Weights of a small masked image model: decoder layers 6.
Rows from block 0 of the decoder of a small masked image model, named by matrix and row number. Rows with one number belong to one neuron. Each number is 50 + 15 x the weight over its row's rms, rounded and kept within 0 to 99. All counts start at 0. After the name is the row's rms in percent of the matrix's.
After each neuron's rows are labels from the 100 images, of 14976, where the neuron reaches its largest size: "strongest on" is what is common among them. Only what is clearly more common there than usual is listed. The data: microscope photos of single blood and bone marrow cells. In brackets: how many of the 100.
# gate: MLP gate (decoder.0.mlp.gate.weight, 336x128), inputs 64-127
# fc1: MLP up (decoder.0.mlp.fc1.weight, 336x128), inputs 64-127
# fc2: MLP down (decoder.0.mlp.fc2.weight, 128x336, transposed), outputs 64-127

gate.298 152:45 57 66 63 32 40 22 40 44 59 87 27 48 63 59 48 42 39 52 38 46 77 56 55 30 92 59 40 13 65 25 49 57 34 44 38 33 51 64 27 47 67 36 63 41 54 55 54 56 44 36 47 50 19 70 75 57 33 64 58 55 42 39 59
fc1.298 138:64 36 19 62 53 62 44 50 31 28 31 76 58 56 59 25 52 71 51 47 72 42 31 35 42 23 34 58 65 53 77 46 66 31 55 58 46 51 54 78 28 65 46 57 53 52 18 40 37 62 60 67 49 79 53 40 39 61 47 29 53 67 41 46
fc2.298 155:50 47 61 62 83 56 07 48 51 57 31 56 40 55 50 39 69 59 67 45 55 54 49 43 64 43 74 49 57 34 45 50 54 46 44 65 29 74 52 53 21 54 55 44 39 29 74 43 79 43 40 67 75 32 53 55 51 43 21 37 74 62 47 68
strongest on: cell type: erythroblast (81)

gate.278 119:46 56 48 61 44 33 35 63 73 35 44 56 70 60 01 62 30 70 50 64 30 28 40 62 60 68 48 56 67 55 60 58 17 35 60 56 64 53 29 33 47 38 73 41 48 39 62 52 55 33 42 14 41 49 79 66 47 55 69 62 46 39 69 62
fc1.278 117:49 57 61 50 52 31 43 51 72 38 41 65 60 74 03 49 35 58 43 48 40 43 42 61 71 65 46 77 51 36 56 48 35 23 78 71 61 58 38 24 34 59 60 53 16 61 28 44 45 40 62 32 69 56 80 50 40 74 62 55 42 12 70 52
fc2.278 116:67 62 53 47 50 37 50 56 37 46 83 54 52 41 78 56 78 58 50 67 74 45 66 62 48 60 78 91 68 46 40 75 28 54 58 52 48 72 25 56 31 54 50 40 59 51 29 82 48 60 53 41 68 40 49 42 52 22 46 20 38 66 35 19
strongest on: smear: peripheral blood (42)

gate.124 083:49 36 53 66 42 38 43 70 49 65 57 55 39 48 54 62 36 65 64 40 57 71 22 46 54 57 29 38 62 85 49 29 57 42 51 45 55 57 78 60 55 55 42 72 62 33 54 30 27 67 36 29 60 48 48 27 73 43 53 69 32 57 60 55
fc1.124 084:48 55 62 59 62 39 52 23 62 52 72 64 64 58 61 45 58 57 70 29 38 47 50 59 63 60 53 59 41 14 46 50 52 53 48 74 33 47 25 46 41 58 52 84 44 64 23 67 56 22 56 65 40 41 43 49 28 71 48 56 69 34 67 55
fc2.124 088:44 45 42 34 24 46 69 38 80 40 50 56 39 65 48 66 37 28 63 65 27 39 21 61 57 33 55 28 41 82 50 39 38 39 37 58 53 46 38 26 58 30 39 56 52 53 59 63 40 52 33 29 67 68 50 63 51 31 43 39 56 36 44 57
strongest on: cell type: lymphocyte (35)

gate.8 095:58 42 56 78 49 51 42 44 32 64 41 58 50 76 36 49 37 54 48 30 56 51 49 70 46 42 23 34 53 42 68 69 41 57 51 43 45 58 48 26 41 55 67 74 45 30 59 39 48 20 37 64 52 35 56 36 53 34 58 28 25 64 49 48
fc1.8 102:38 67 20 45 89 28 34 62 69 40 40 38 48 68 51 42 52 70 52 49 54 60 54 42 64 00 35 63 47 49 66 78 45 57 52 40 84 55 35 58 54 74 33 69 37 37 45 25 62 38 55 57 47 52 72 34 59 50 54 35 57 43 68 60
fc2.8 113:59 47 77 60 64 49 36 44 37 61 59 47 46 54 64 52 71 93 42 81 66 62 59 41 37 25 27 61 64 53 61 48 44 48 63 31 41 23 55 31 57 68 31 47 66 52 40 49 76 50 53 20 74 57 42 96 32 50 53 40 50 58 54 41
strongest on: cell type: lymphocyte (37)

gate.328 136:74 54 61 46 64 32 46 54 42 63 41 41 67 45 40 45 43 57 44 26 45 50 23 72 52 48 41 79 54 47 30 68 19 74 53 45 54 49 46 54 60 50 56 53 61 51 35 42 83 42 26 48 42 67 49 58 53 63 21 60 63 34 39 59
fc1.328 133:21 52 68 53 81 34 40 41 30 73 60 57 74 42 51 35 54 40 83 37 43 68 28 61 38 42 44 52 46 66 38 54 67 32 14 29 74 61 37 62 55 41 60 67 42 54 62 60 56 39 74 46 63 63 35 63 72 44 33 61 41 45 34 38
fc2.328 140:59 47 55 47 38 37 53 43 39 60 55 58 51 49 56 45 30 10 41 64 58 46 43 63 15 40 69 44 48 67 38 24 33 07 34 07 43 41 51 43 30 71 55 59 49 83 48 58 57 64 71 22 58 57 62 59 46 43 83 57 59 45 57 50
strongest on: cell type: lymphocyte (34)

gate.330 126:33 42 82 49 39 51 52 49 54 51 64 68 33 43 34 64 57 45 46 49 43 49 33 34 39 52 66 20 48 45 43 71 46 55 78 00 55 64 27 28 62 37 42 51 60 44 44 52 52 66 64 66 58 34 64 63 63 48 48 45 41 61 40 42
fc1.330 112:57 53 47 50 64 33 57 70 62 64 16 47 38 47 76 76 47 74 62 66 57 26 37 67 41 62 15 32 33 88 41 54 59 47 28 53 54 48 50 73 61 46 75 35 42 48 53 48 47 45 52 48 54 49 19 56 61 33 55 44 35 80 58 50
fc2.330 132:52 37 57 23 74 54 26 56 44 60 31 63 39 50 75 65 60 33 37 64 46 51 16 32 71 52 61 63 70 41 23 29 46 24 54 53 21 69 52 39 36 71 39 54 60 38 46 48 48 59 61 62 43 60 34 87 48 44 52 35 38 48 66 59
strongest on: cell type: lymphocyte (38); cell type: erythroblast (36)

gate.290 133:49 60 43 63 33 51 62 64 30 21 41 53 79 39 28 65 78 56 39 54 72 54 55 35 53 58 52 74 45 43 42 41 38 47 63 32 45 44 64 38 36 32 35 60 38 79 49 54 44 55 23 49 48 17 64 51 42 51 83 72 50 41 54 64
fc1.290 148:45 39 69 34 70 46 35 39 66 73 69 55 32 53 82 48 38 57 52 40 39 42 55 64 56 46 62 37 45 62 52 46 63 50 46 58 63 59 28 43 61 77 55 35 60 24 56 56 45 54 65 48 66 86 41 54 67 40 19 36 57 61 55 34
fc2.290 149:48 54 46 27 42 50 46 62 46 50 68 41 46 45 34 63 33 67 52 63 36 54 55 30 61 02 66 33 32 47 49 58 57 46 38 59 52 63 27 27 47 42 67 47 46 50 39 68 28 64 48 65 57 45 67 73 63 67 67 67 58 47 43 50
strongest on: cell type: segmented neutrophil (80); smear: peripheral blood (52)

gate.67 170:53 54 27 40 47 58 45 57 46 31 63 41 48 61 53 41 61 32 35 28 76 45 70 74 61 46 07 37 41 43 59 49 56 70 42 62 33 49 64 35 55 46 51 34 49 62 71 42 67 72 44 43 75 89 14 52 42 66 50 38 61 28 42 49
fc1.67 179:39 46 55 52 42 45 57 39 35 36 37 56 44 40 37 60 59 48 41 47 57 52 57 47 51 38 61 47 62 45 43 63 32 51 58 21 61 55 56 42 72 68 49 43 53 45 56 59 43 32 55 38 42 27 40 41 45 36 41 48 49 45 64 59
fc2.67 155:40 53 47 43 51 46 63 39 66 34 27 55 43 37 34 50 52 14 67 32 46 62 36 44 54 59 51 55 53 19 49 52 42 88 36 57 23 48 60 43 49 37 49 63 77 50 60 46 54 49 63 49 39 58 46 43 41 29 42 52 55 39 79 40
strongest on: cell type: promyelocyte (27)

gate.295 126:48 71 56 38 57 21 42 48 53 41 62 58 50 87 51 62 32 60 25 62 38 73 42 51 21 26 35 76 63 74 56 42 42 51 32 44 47 69 41 52 80 59 31 57 50 60 26 53 33 63 46 59 78 57 76 32 70 59 64 50 47 38 39 30
fc1.295 111:59 28 60 53 15 73 52 45 68 75 44 54 29 34 71 19 54 47 35 45 34 29 46 43 45 86 71 44 43 45 57 43 85 58 47 76 37 32 46 56 16 38 57 33 51 52 46 53 63 53 71 39 36 46 53 71 20 44 36 49 64 33 51 51
fc2.295 116:35 39 34 41 39 48 53 67 51 38 36 53 40 66 54 24 72 47 37 53 26 56 10 45 50 71 39 54 47 59 67 40 52 48 41 64 54 68 37 40 69 43 36 60 59 53 46 63 45 64 61 77 52 56 27 37 65 56 63 32 37 63 56 59
strongest on: cell type: artefact (27)

gate.312 107:20 49 89 46 31 58 58 29 62 42 41 38 46 50 82 66 56 71 37 72 66 40 65 66 21 57 51 69 59 64 59 37 46 53 24 45 43 42 59 68 45 49 50 46 46 22 55 58 30 41 53 38 46 48 40 58 59 21 05 65 41 58 66 39
fc1.312 109:53 44 62 67 49 63 31 48 52 45 70 50 52 53 42 49 48 50 29 32 65 64 74 27 60 39 60 08 12 46 49 76 59 50 58 57 83 62 56 37 64 54 44 48 55 55 33 16 69 41 70 60 46 47 41 61 51 63 66 48 61 30 48 55
fc2.312 101:60 43 10 12 69 68 68 61 43 63 33 32 16 52 57 54 61 22 44 42 68 30 52 61 49 47 49 57 45 45 46 36 28 59 42 61 46 38 57 43 45 35 62 58 17 63 40 38 43 63 70 36 33 44 17 35 35 59 19 36 77 71 37 49
strongest on: cell type: erythroblast (36)

gate.10 185:58 46 56 47 47 43 33 46 42 48 22 79 19 59 30 75 55 80 49 46 51 33 73 52 62 44 75 56 73 41 53 57 31 48 38 44 30 61 74 40 24 52 73 33 36 42 38 34 59 43 55 59 50 59 31 83 58 43 63 40 41 40 55 19
fc1.10 182:61 52 71 54 62 31 65 73 44 44 58 54 19 65 52 53 49 29 48 38 37 54 37 51 51 54 45 31 69 60 17 39 67 46 49 75 58 20 50 47 65 44 48 89 45 51 42 71 42 44 50 48 41 23 45 11 52 48 60 77 34 75 41 53
fc2.10 185:54 68 87 34 74 47 61 80 76 52 65 51 44 64 54 43 37 15 54 45 64 40 39 66 61 51 44 31 40 76 31 62 60 49 38 74 60 53 57 55 61 38 58 61 60 45 46 42 47 52 75 25 35 33 54 42 61 48 44 42 35 58 36 42
strongest on: cell type: segmented neutrophil (49); smear: peripheral blood (47)

gate.99 135:43 58 53 79 81 48 66 41 47 47 59 23 63 43 38 69 72 58 50 70 45 35 42 59 89 43 58 47 30 56 63 66 59 55 62 50 40 52 09 61 55 63 50 60 32 67 48 41 31 46 70 54 43 51 44 62 33 79 44 51 63 61 74 43
fc1.99 117:55 55 62 44 65 33 46 62 82 45 63 49 47 76 61 43 24 44 45 39 58 39 56 47 73 54 51 54 58 40 47 47 59 63 46 34 41 67 79 53 82 56 42 76 75 32 23 46 35 47 75 36 67 31 65 51 31 54 61 75 17 58 52 23
fc2.99 139:49 41 60 91 38 42 60 62 14 59 44 44 68 42 45 32 38 37 70 45 32 58 68 71 35 46 21 71 44 73 45 15 45 53 54 46 28 64 56 52 57 65 33 54 45 65 70 41 67 40 46 54 56 63 74 69 46 46 20 70 68 26 20 34
strongest on: smear: peripheral blood (73)

gate.251 156:22 51 67 60 65 46 58 61 43 34 53 49 43 64 77 36 59 53 40 24 73 59 58 43 51 65 37 49 43 40 53 45 84 26 54 98 24 53 62 60 40 34 36 51 43 57 57 34 69 53 37 48 54 77 50 48 58 57 34 07 43 56 56 38
fc1.251 155:00 64 53 44 45 45 55 38 58 34 28 38 53 46 40 72 53 46 65 63 53 56 45 65 39 68 48 47 56 37 59 46 47 59 66 56 57 37 58 40 86 49 42 61 39 44 49 17 40 67 72 64 28 51 45 75 57 53 46 41 51 65 55 60
fc2.251 137:99 63 41 57 76 27 72 61 64 80 56 51 73 43 57 53 38 29 44 26 64 45 60 70 51 35 55 44 57 50 17 47 34 71 37 22 54 29 36 59 62 45 51 46 56 40 62 50 51 43 73 59 21 55 29 34 54 46 50 55 23 66 43 54
strongest on: cell type: artefact (35)

gate.276 096:32 84 60 45 45 52 46 50 46 49 88 79 68 59 62 56 35 34 26 56 61 67 43 72 47 37 53 41 33 48 45 43 29 30 56 08 75 51 46 30 86 56 43 55 39 39 53 43 63 30 52 39 58 29 78 54 62 53 53 66 53 44 54 60
fc1.276 106:70 22 38 52 39 62 55 60 60 48 04 26 49 39 29 45 70 75 76 51 51 27 48 48 63 66 49 34 50 44 43 67 47 54 30 87 41 54 64 61 32 59 68 48 69 65 55 72 44 63 29 48 50 61 35 53 42 54 43 58 23 58 51 34
fc2.276 110:42 44 65 43 42 48 40 44 40 46 43 30 56 48 54 41 41 28 58 46 16 44 34 39 90 87 32 47 43 53 80 66 43 49 47 49 34 76 52 38 54 66 73 36 55 50 43 38 50 47 52 53 46 55 36 53 83 42 27 28 40 57 66 83
strongest on: cell type: erythroblast (64)

gate.162 011:48 77 74 72 48 50 44 51 52 30 39 47 56 54 32 59 47 55 50 61 52 60 41 35 70 54 46 48 61 47 56 79 26 24 33 13 74 38 48 41 21 67 72 71 71 37 53 58 58 33 42 53 35 45 54 55 57 31 47 69 33 36 30 74
fc1.162 012:00 34 79 82 38 82 57 56 44 51 47 72 43 36 40 57 44 53 69 60 47 41 44 67 57 71 46 23 62 43 58 35 30 59 23 23 44 41 46 46 29 52 61 51 85 40 64 51 56 90 51 50 38 38 55 26 42 59 61 56 25 54 56 40
fc2.162 013:00 24 38 37 47 61 37 51 66 60 56 57 25 49 06 48 60 47 47 68 58 52 38 40 45 66 66 21 67 31 75 48 39 42 73 63 40 41 24 54 46 41 42 60 51 73 55 52 49 60 49 76 34 43 39 31 52 45 43 43 35 49 48 48
strongest on: cell type: erythroblast (50)

gate.204 026:69 64 59 66 75 68 44 66 59 45 48 47 39 41 23 61 40 51 68 63 56 51 49 55 54 77 62 40 49 27 46 62 33 00 37 42 58 47 67 40 37 37 58 64 67 39 39 38 66 56 58 49 38 46 55 55 64 37 78 80 48 35 40 55
fc1.204 031:39 66 47 74 65 62 39 89 58 53 35 84 38 58 30 52 29 43 46 40 47 59 57 57 63 57 54 27 45 55 70 39 44 29 37 31 38 47 44 53 46 47 22 52 62 34 50 34 76 95 49 53 48 35 44 28 55 11 66 60 66 57 53 33
fc2.204 030:03 32 53 37 24 49 26 54 63 51 47 61 33 59 14 59 58 46 46 67 73 49 45 27 36 66 43 52 58 46 67 41 33 63 70 39 66 60 36 39 44 56 53 44 46 59 29 54 38 69 58 33 32 47 30 34 57 42 38 40 42 49 33 43
strongest on: cell type: lymphocyte (37)

gate.140 138:44 61 30 61 38 57 34 55 61 43 56 36 81 26 46 38 76 52 55 35 48 32 47 58 45 12 58 57 53 44 78 79 37 56 31 44 66 68 60 45 36 61 51 19 57 45 44 46 60 39 43 45 62 85 59 55 35 68 64 50 86 47 68 47
fc1.140 150:60 54 66 46 43 45 31 47 41 44 61 78 25 70 58 53 21 30 51 39 46 71 67 34 33 73 53 59 81 40 43 15 43 37 60 53 16 38 65 42 54 49 60 50 31 47 33 47 52 62 42 56 56 31 34 71 64 40 71 59 32 18 57 61
fc2.140 135:64 30 34 42 52 60 41 38 55 50 60 42 36 41 61 64 37 71 47 77 67 46 58 63 26 30 64 84 29 52 83 72 41 56 48 54 41 86 39 49 51 35 38 45 47 72 43 38 79 26 41 49 50 49 63 68 51 81 54 55 88 53 72 33
strongest on: cell type: artefact (27)

gate.254 098:34 47 58 59 56 42 47 48 40 53 50 34 52 42 70 35 28 51 67 53 19 64 55 44 46 52 61 87 33 81 59 57 46 48 63 39 36 60 46 32 30 65 42 17 49 57 41 39 64 75 37 69 59 38 51 76 41 61 73 62 68 31 35 30
fc1.254 103:43 46 42 37 49 58 49 51 65 56 36 93 64 55 45 53 62 67 46 44 67 23 52 40 65 37 69 36 84 35 55 46 51 56 29 60 74 68 56 49 42 61 53 51 57 47 44 45 33 50 70 28 49 86 25 76 37 40 60 26 41 54 55 83
fc2.254 106:41 51 43 36 54 33 36 32 55 58 25 55 59 57 60 34 75 64 60 50 61 46 20 53 41 66 56 65 59 05 62 57 54 57 52 46 32 53 52 41 47 41 54 41 23 49 64 60 56 25 32 67 51 58 48 78 47 49 30 66 79 66 68 53
strongest on: cell type: erythroblast (47)

gate.40 057:51 61 41 65 35 70 59 46 26 30 56 29 73 30 32 56 59 40 51 48 55 62 35 53 73 51 44 32 62 48 41 56 44 47 77 86 48 57 58 61 69 61 52 83 33 43 69 44 64 49 25 52 57 60 58 45 65 66 41 45 47 28 57 51
fc1.40 058:92 93 53 69 53 52 61 73 39 78 56 77 65 61 59 29 42 30 58 32 48 49 33 40 34 25 67 54 45 58 19 46 31 22 44 49 51 55 44 38 56 50 51 64 24 77 43 57 48 50 21 54 66 50 54 48 51 63 77 41 61 59 66 49
fc2.40 067:65 25 29 30 35 31 72 39 50 44 76 44 42 77 76 45 28 71 39 32 39 58 28 33 57 61 74 27 47 52 64 56 80 30 60 37 28 59 53 61 44 71 61 43 57 48 40 41 47 55 61 34 52 35 71 49 63 54 28 31 50 41 37 70
strongest on: smear: peripheral blood (45)

gate.325 134:65 35 32 46 64 45 55 80 50 71 28 52 51 50 82 41 62 41 44 52 54 47 32 49 42 43 34 30 27 42 58 30 47 29 74 64 63 34 74 42 45 45 43 46 41 52 62 27 45 59 70 58 82 57 64 44 57 57 51 36 24 61 74 34
fc1.325 134:55 51 60 66 63 40 57 72 30 63 45 57 24 40 60 57 64 43 20 55 41 41 63 50 64 42 37 51 44 43 34 57 45 58 46 45 61 50 56 46 49 33 40 28 61 23 50 38 48 41 51 48 69 61 39 85 43 50 56 41 36 36 87 61
fc2.325 141:48 69 51 23 76 49 49 68 52 46 23 35 47 74 46 49 47 40 65 65 32 54 27 33 60 38 32 58 42 69 46 49 53 49 46 50 48 28 60 56 77 41 40 53 52 30 51 40 55 18 34 40 70 56 56 45 59 60 34 30 67 37 52 64
strongest on: cell type: promyelocyte (27)

gate.241 022:62 43 75 42 68 33 14 70 63 53 61 79 30 26 48 53 83 34 66 61 54 48 45 50 71 72 71 13 53 55 41 29 38 60 36 60 45 56 72 20 15 68 52 54 54 79 26 22 57 60 76 42 32 37 52 40 67 45 57 47 66 50 56 34
fc1.241 024:48 56 15 37 31 76 66 43 57 48 38 22 65 61 50 41 48 57 45 24 45 61 55 59 28 38 51 46 33 47 40 86 50 49 77 53 43 39 42 75 87 38 55 51 48 48 64 75 37 55 30 55 72 69 61 46 41 64 50 52 37 15 34 73
fc2.241 031:56 55 27 34 68 47 21 39 34 45 53 43 59 61 62 48 40 45 72 30 05 52 57 61 65 12 32 43 46 48 67 44 52 36 64 59 44 55 64 39 70 55 50 56 48 41 44 31 62 47 66 45 36 22 42 67 47 54 75 57 36 91 48 51
strongest on: cell type: segmented neutrophil (76); smear: peripheral blood (69)

gate.252 006:63 39 49 49 33 59 37 44 73 57 61 30 54 64 28 38 36 29 54 39 57 56 39 32 77 48 66 50 65 38 46 43 31 61 80 77 41 59 18 59 55 72 39 41 50 57 46 78 43 26 31 36 46 60 65 45 32 68 51 29 37 48 45 40
fc1.252 007:53 83 46 58 34 40 45 99 14 42 52 51 55 29 44 60 41 56 77 63 48 44 54 51 46 54 41 47 64 58 52 45 24 72 56 56 36 23 50 32 45 51 58 50 64 44 69 36 58 59 34 70 45 45 41 60 52 52 62 71 54 41 32 37
fc2.252 009:47 76 70 41 68 40 39 45 36 62 46 45 57 44 52 38 55 29 45 62 17 54 52 51 33 49 28 52 53 45 62 70 69 55 61 69 72 69 42 57 43 60 67 56 48 32 53 60 53 50 37 33 32 53 52 40 51 23 77 60 39 62 36 65
strongest on: cell type: lymphocyte (34)

gate.169 175:38 59 43 62 77 46 60 53 52 54 23 36 17 49 57 59 54 63 68 65 58 58 84 40 61 67 52 38 23 16 70 60 53 59 25 46 64 39 50 68 27 54 56 56 33 82 47 61 56 28 49 63 49 34 43 43 58 44 80 27 65 27 59 21
fc1.169 195:56 26 56 56 10 33 36 67 66 52 82 49 83 70 36 61 44 35 44 29 46 32 32 43 50 68 54 45 47 82 33 27 35 24 62 37 46 37 58 19 61 58 42 27 67 33 48 28 44 66 25 47 30 44 69 49 59 53 30 61 38 50 42 75
fc2.169 199:45 16 58 73 60 66 58 40 23 29 61 53 77 71 15 53 32 30 40 60 37 50 51 50 38 50 69 57 88 92 49 42 53 58 65 19 69 54 51 26 48 57 32 48 60 51 46 54 49 66 52 52 51 65 40 52 50 72 34 41 42 63 53 56
strongest on: cell type: promyelocyte (39)

gate.38 087:58 72 20 67 68 50 62 64 48 62 52 47 31 29 50 53 57 55 55 20 42 55 53 62 27 31 60 53 13 56 52 18 71 43 64 68 49 52 53 57 67 41 55 32 48 32 53 26 63 53 50 72 81 31 38 22 67 19 46 42 68 46 49 42
fc1.38 081:19 34 61 55 69 40 25 23 41 44 61 51 45 60 72 37 68 48 59 50 64 54 66 72 54 48 47 54 59 50 71 31 41 65 51 28 66 52 53 50 31 61 82 16 57 46 71 76 48 76 45 52 57 63 60 51 34 34 59 25 41 31 34 23
fc2.38 084:58 57 59 77 60 47 48 40 39 83 48 59 46 70 47 37 55 13 41 57 43 62 65 60 42 51 53 52 45 45 74 11 41 77 27 58 59 52 75 39 63 27 45 55 54 33 52 69 37 59 43 26 21 62 63 57 41 61 52 22 31 45 45 58
strongest on: cell type: artefact (34)

gate.288 106:53 40 58 70 73 60 49 27 54 45 67 66 50 70 22 59 57 50 42 66 35 58 19 77 37 62 25 24 32 73 44 45 67 42 36 20 40 52 42 39 41 62 72 43 48 29 39 60 52 46 58 45 52 57 75 27 44 43 89 44 31 48 83 53
fc1.288 107:86 55 31 48 55 27 53 58 58 63 48 40 61 62 32 42 31 52 58 39 62 51 46 36 56 64 37 44 51 59 39 62 99 41 39 23 57 68 56 59 62 67 62 53 43 65 43 51 52 61 52 55 36 52 40 70 41 40 44 52 80 64 45 19
fc2.288 089:86 88 80 50 61 33 66 70 38 51 36 52 62 67 58 55 60 51 52 45 45 58 51 53 45 65 42 53 25 74 20 51 52 28 21 81 56 81 49 57 40 59 53 44 56 44 51 32 55 47 38 67 44 51 67 78 41 30 43 55 48 48 83 64
strongest on: cell type: erythroblast (34); cell type: plasma cell (28)

gate.267 164:31 54 47 37 62 39 52 29 42 42 56 40 48 70 42 39 81 62 75 61 59 28 55 58 43 49 58 53 32 51 46 34 38 43 54 44 48 46 25 50 35 39 40 53 46 58 62 49 65 50 64 57 51 45 43 57 49 67 60 44 77 56 58 23
fc1.267 159:32 39 54 33 53 50 47 41 55 56 52 42 55 78 47 30 62 70 69 77 62 14 54 61 39 66 47 52 36 39 32 34 44 46 45 48 67 46 36 58 34 44 46 56 34 71 68 33 45 53 74 58 44 39 68 71 60 66 45 36 51 54 63 20
fc2.267 147:37 70 60 47 52 47 76 47 72 53 21 45 58 47 78 50 51 69 46 74 61 49 47 64 02 40 73 60 79 66 48 46 55 51 67 45 66 66 54 59 56 60 40 43 05 45 31 77 43 60 35 43 52 34 84 55 45 49 56 48 57 49 73 58
strongest on: cell type: segmented neutrophil (90); smear: peripheral blood (76)

gate.188 056:36 59 51 40 49 44 45 38 52 78 57 69 51 63 32 63 68 36 48 53 46 39 37 50 56 45 67 41 64 19 36 69 29 51 57 51 31 46 70 48 40 60 62 50 51 73 42 46 50 50 48 44 28 59 63 58 39 38 49 56 45 36 86 24
fc1.188 057:69 51 31 52 56 59 52 56 44 45 54 10 51 30 55 43 54 79 77 04 44 65 50 67 55 55 47 63 55 53 57 58 52 49 49 64 51 44 38 53 60 51 58 42 72 44 45 44 41 52 38 32 83 42 54 54 31 62 66 50 53 26 53 53
fc2.188 061:55 42 59 21 64 41 53 56 60 46 38 36 60 29 55 64 69 52 33 60 37 50 20 63 38 42 42 72 44 35 57 49 47 35 62 65 46 41 54 59 61 44 39 47 68 44 49 75 58 49 64 57 59 44 35 78 41 47 65 35 35 82 62 52
strongest on: cell type: segmented neutrophil (48)

gate.91 010:33 60 56 43 32 67 48 62 15 46 49 28 82 49 99 44 52 48 43 37 77 45 46 52 21 39 58 54 62 42 58 40 45 13 72 49 41 29 35 43 42 34 60 79 51 56 33 81 35 55 52 53 29 40 37 35 63 61 40 59 52 72 53 35
fc1.91 009:88 35 41 69 60 54 41 52 29 76 60 52 65 51 70 68 26 52 10 57 55 62 49 53 43 45 41 41 64 36 62 76 41 69 56 50 35 47 62 35 43 51 48 37 60 58 32 50 23 62 44 58 61 47 50 31 42 60 47 56 49 29 37 53
fc2.91 011:48 30 89 50 32 35 63 45 62 46 63 35 43 49 76 68 60 29 47 53 41 54 44 47 69 56 42 59 49 55 53 59 55 40 49 37 46 59 76 49 49 59 41 55 42 25 79 46 55 55 39 35 42 38 26 62 52 37 72 52 36 36 75 54
strongest on: cell type: erythroblast (46)

gate.14 095:35 36 60 50 81 51 87 64 40 57 60 56 35 53 19 70 68 21 56 61 34 36 61 77 47 72 16 28 57 50 31 43 34 55 37 62 44 69 49 53 23 38 70 43 39 30 37 53 73 50 33 40 48 65 48 13 57 52 63 65 36 58 57 51
fc1.14 090:63 18 30 28 66 33 57 30 53 61 19 40 56 75 34 29 47 54 49 53 76 67 39 64 38 86 66 54 57 97 41 63 72 59 34 46 51 51 51 39 56 51 61 41 41 29 82 59 41 52 59 43 43 47 28 74 67 46 28 25 41 57 60 34
fc2.14 098:60 54 50 45 40 28 50 51 55 50 76 56 64 54 72 52 44 52 56 66 34 30 59 59 73 24 60 58 43 35 53 54 69 40 31 36 50 45 63 46 57 45 70 72 05 26 39 54 52 54 57 39 59 54 99 69 51 52 76 63 32 52 44 61
strongest on: cell type: plasma cell (31)

gate.28 045:57 41 45 31 53 25 37 70 63 44 11 71 48 64 47 59 45 16 55 71 63 64 62 20 67 40 59 44 36 36 39 55 16 54 49 36 45 67 78 41 38 57 38 69 26 76 46 52 43 36 44 58 23 56 59 71 53 38 46 71 44 54 38 55
fc1.28 043:38 64 48 77 40 71 61 25 37 60 83 24 53 47 63 39 43 72 58 30 36 47 30 84 37 55 44 63 65 67 56 37 79 50 45 47 53 31 25 61 49 41 58 30 84 26 43 51 46 65 60 36 79 40 39 37 36 70 62 35 54 40 58 43
fc2.28 057:46 48 55 39 48 49 49 31 67 38 56 62 48 34 59 43 41 51 34 59 40 50 29 46 47 10 61 62 24 53 54 46 49 34 57 43 70 48 30 30 73 34 57 58 60 55 66 52 57 77 48 78 85 69 47 66 30 49 72 62 49 59 38 54
strongest on: smear: peripheral blood (70); cell type: segmented neutrophil (46)

gate.112 076:71 60 28 61 24 46 29 22 68 68 51 38 50 60 40 19 60 31 43 44 22 48 41 43 71 73 46 27 57 35 48 52 15 66 59 46 60 43 16 64 53 58 61 47 47 68 48 45 30 33 51 33 65 54 65 44 36 55 76 83 43 34 31 47
fc1.112 075:85 53 48 56 47 25 45 83 53 26 34 61 47 52 46 43 30 46 51 70 78 27 33 48 32 15 58 75 29 66 76 61 26 62 63 67 44 58 79 67 33 50 54 43 49 62 48 49 47 42 37 59 45 37 28 54 29 73 52 40 57 58 60 42
fc2.112 088:58 49 63 34 70 30 40 41 16 59 38 43 56 70 40 51 70 31 45 67 38 50 54 49 65 32 67 71 68 42 62 78 67 58 73 82 47 76 40 52 65 55 73 35 57 11 48 34 66 35 38 68 46 62 48 50 39 33 52 54 42 47 37 38
strongest on: cell type: lymphocyte (34)

gate.222 152:41 33 49 44 30 55 47 57 39 45 49 49 69 21 35 67 50 39 57 39 30 64 66 70 51 49 62 75 60 43 45 73 26 60 85 40 53 56 64 38 36 37 63 22 60 70 54 85 51 54 51 25 71 60 58 67 48 45 48 50 54 47 72 64
fc1.222 120:39 40 49 38 50 36 27 75 43 36 24 62 64 60 13 30 68 45 48 51 36 46 92 61 39 43 66 48 47 40 07 67 29 50 77 45 63 37 56 76 22 60 45 47 49 53 36 38 39 28 67 40 65 50 49 33 54 57 51 53 62 68 50 52
fc2.222 117:48 50 66 58 60 60 41 48 50 53 63 66 47 64 61 39 57 41 38 45 48 49 41 54 43 52 74 27 53 56 70 59 54 26 11 29 55 69 67 19 40 55 40 66 46 55 46 61 58 42 37 43 31 32 59 83 26 36 63 43 46 53 47 61
strongest on: smear: peripheral blood (43)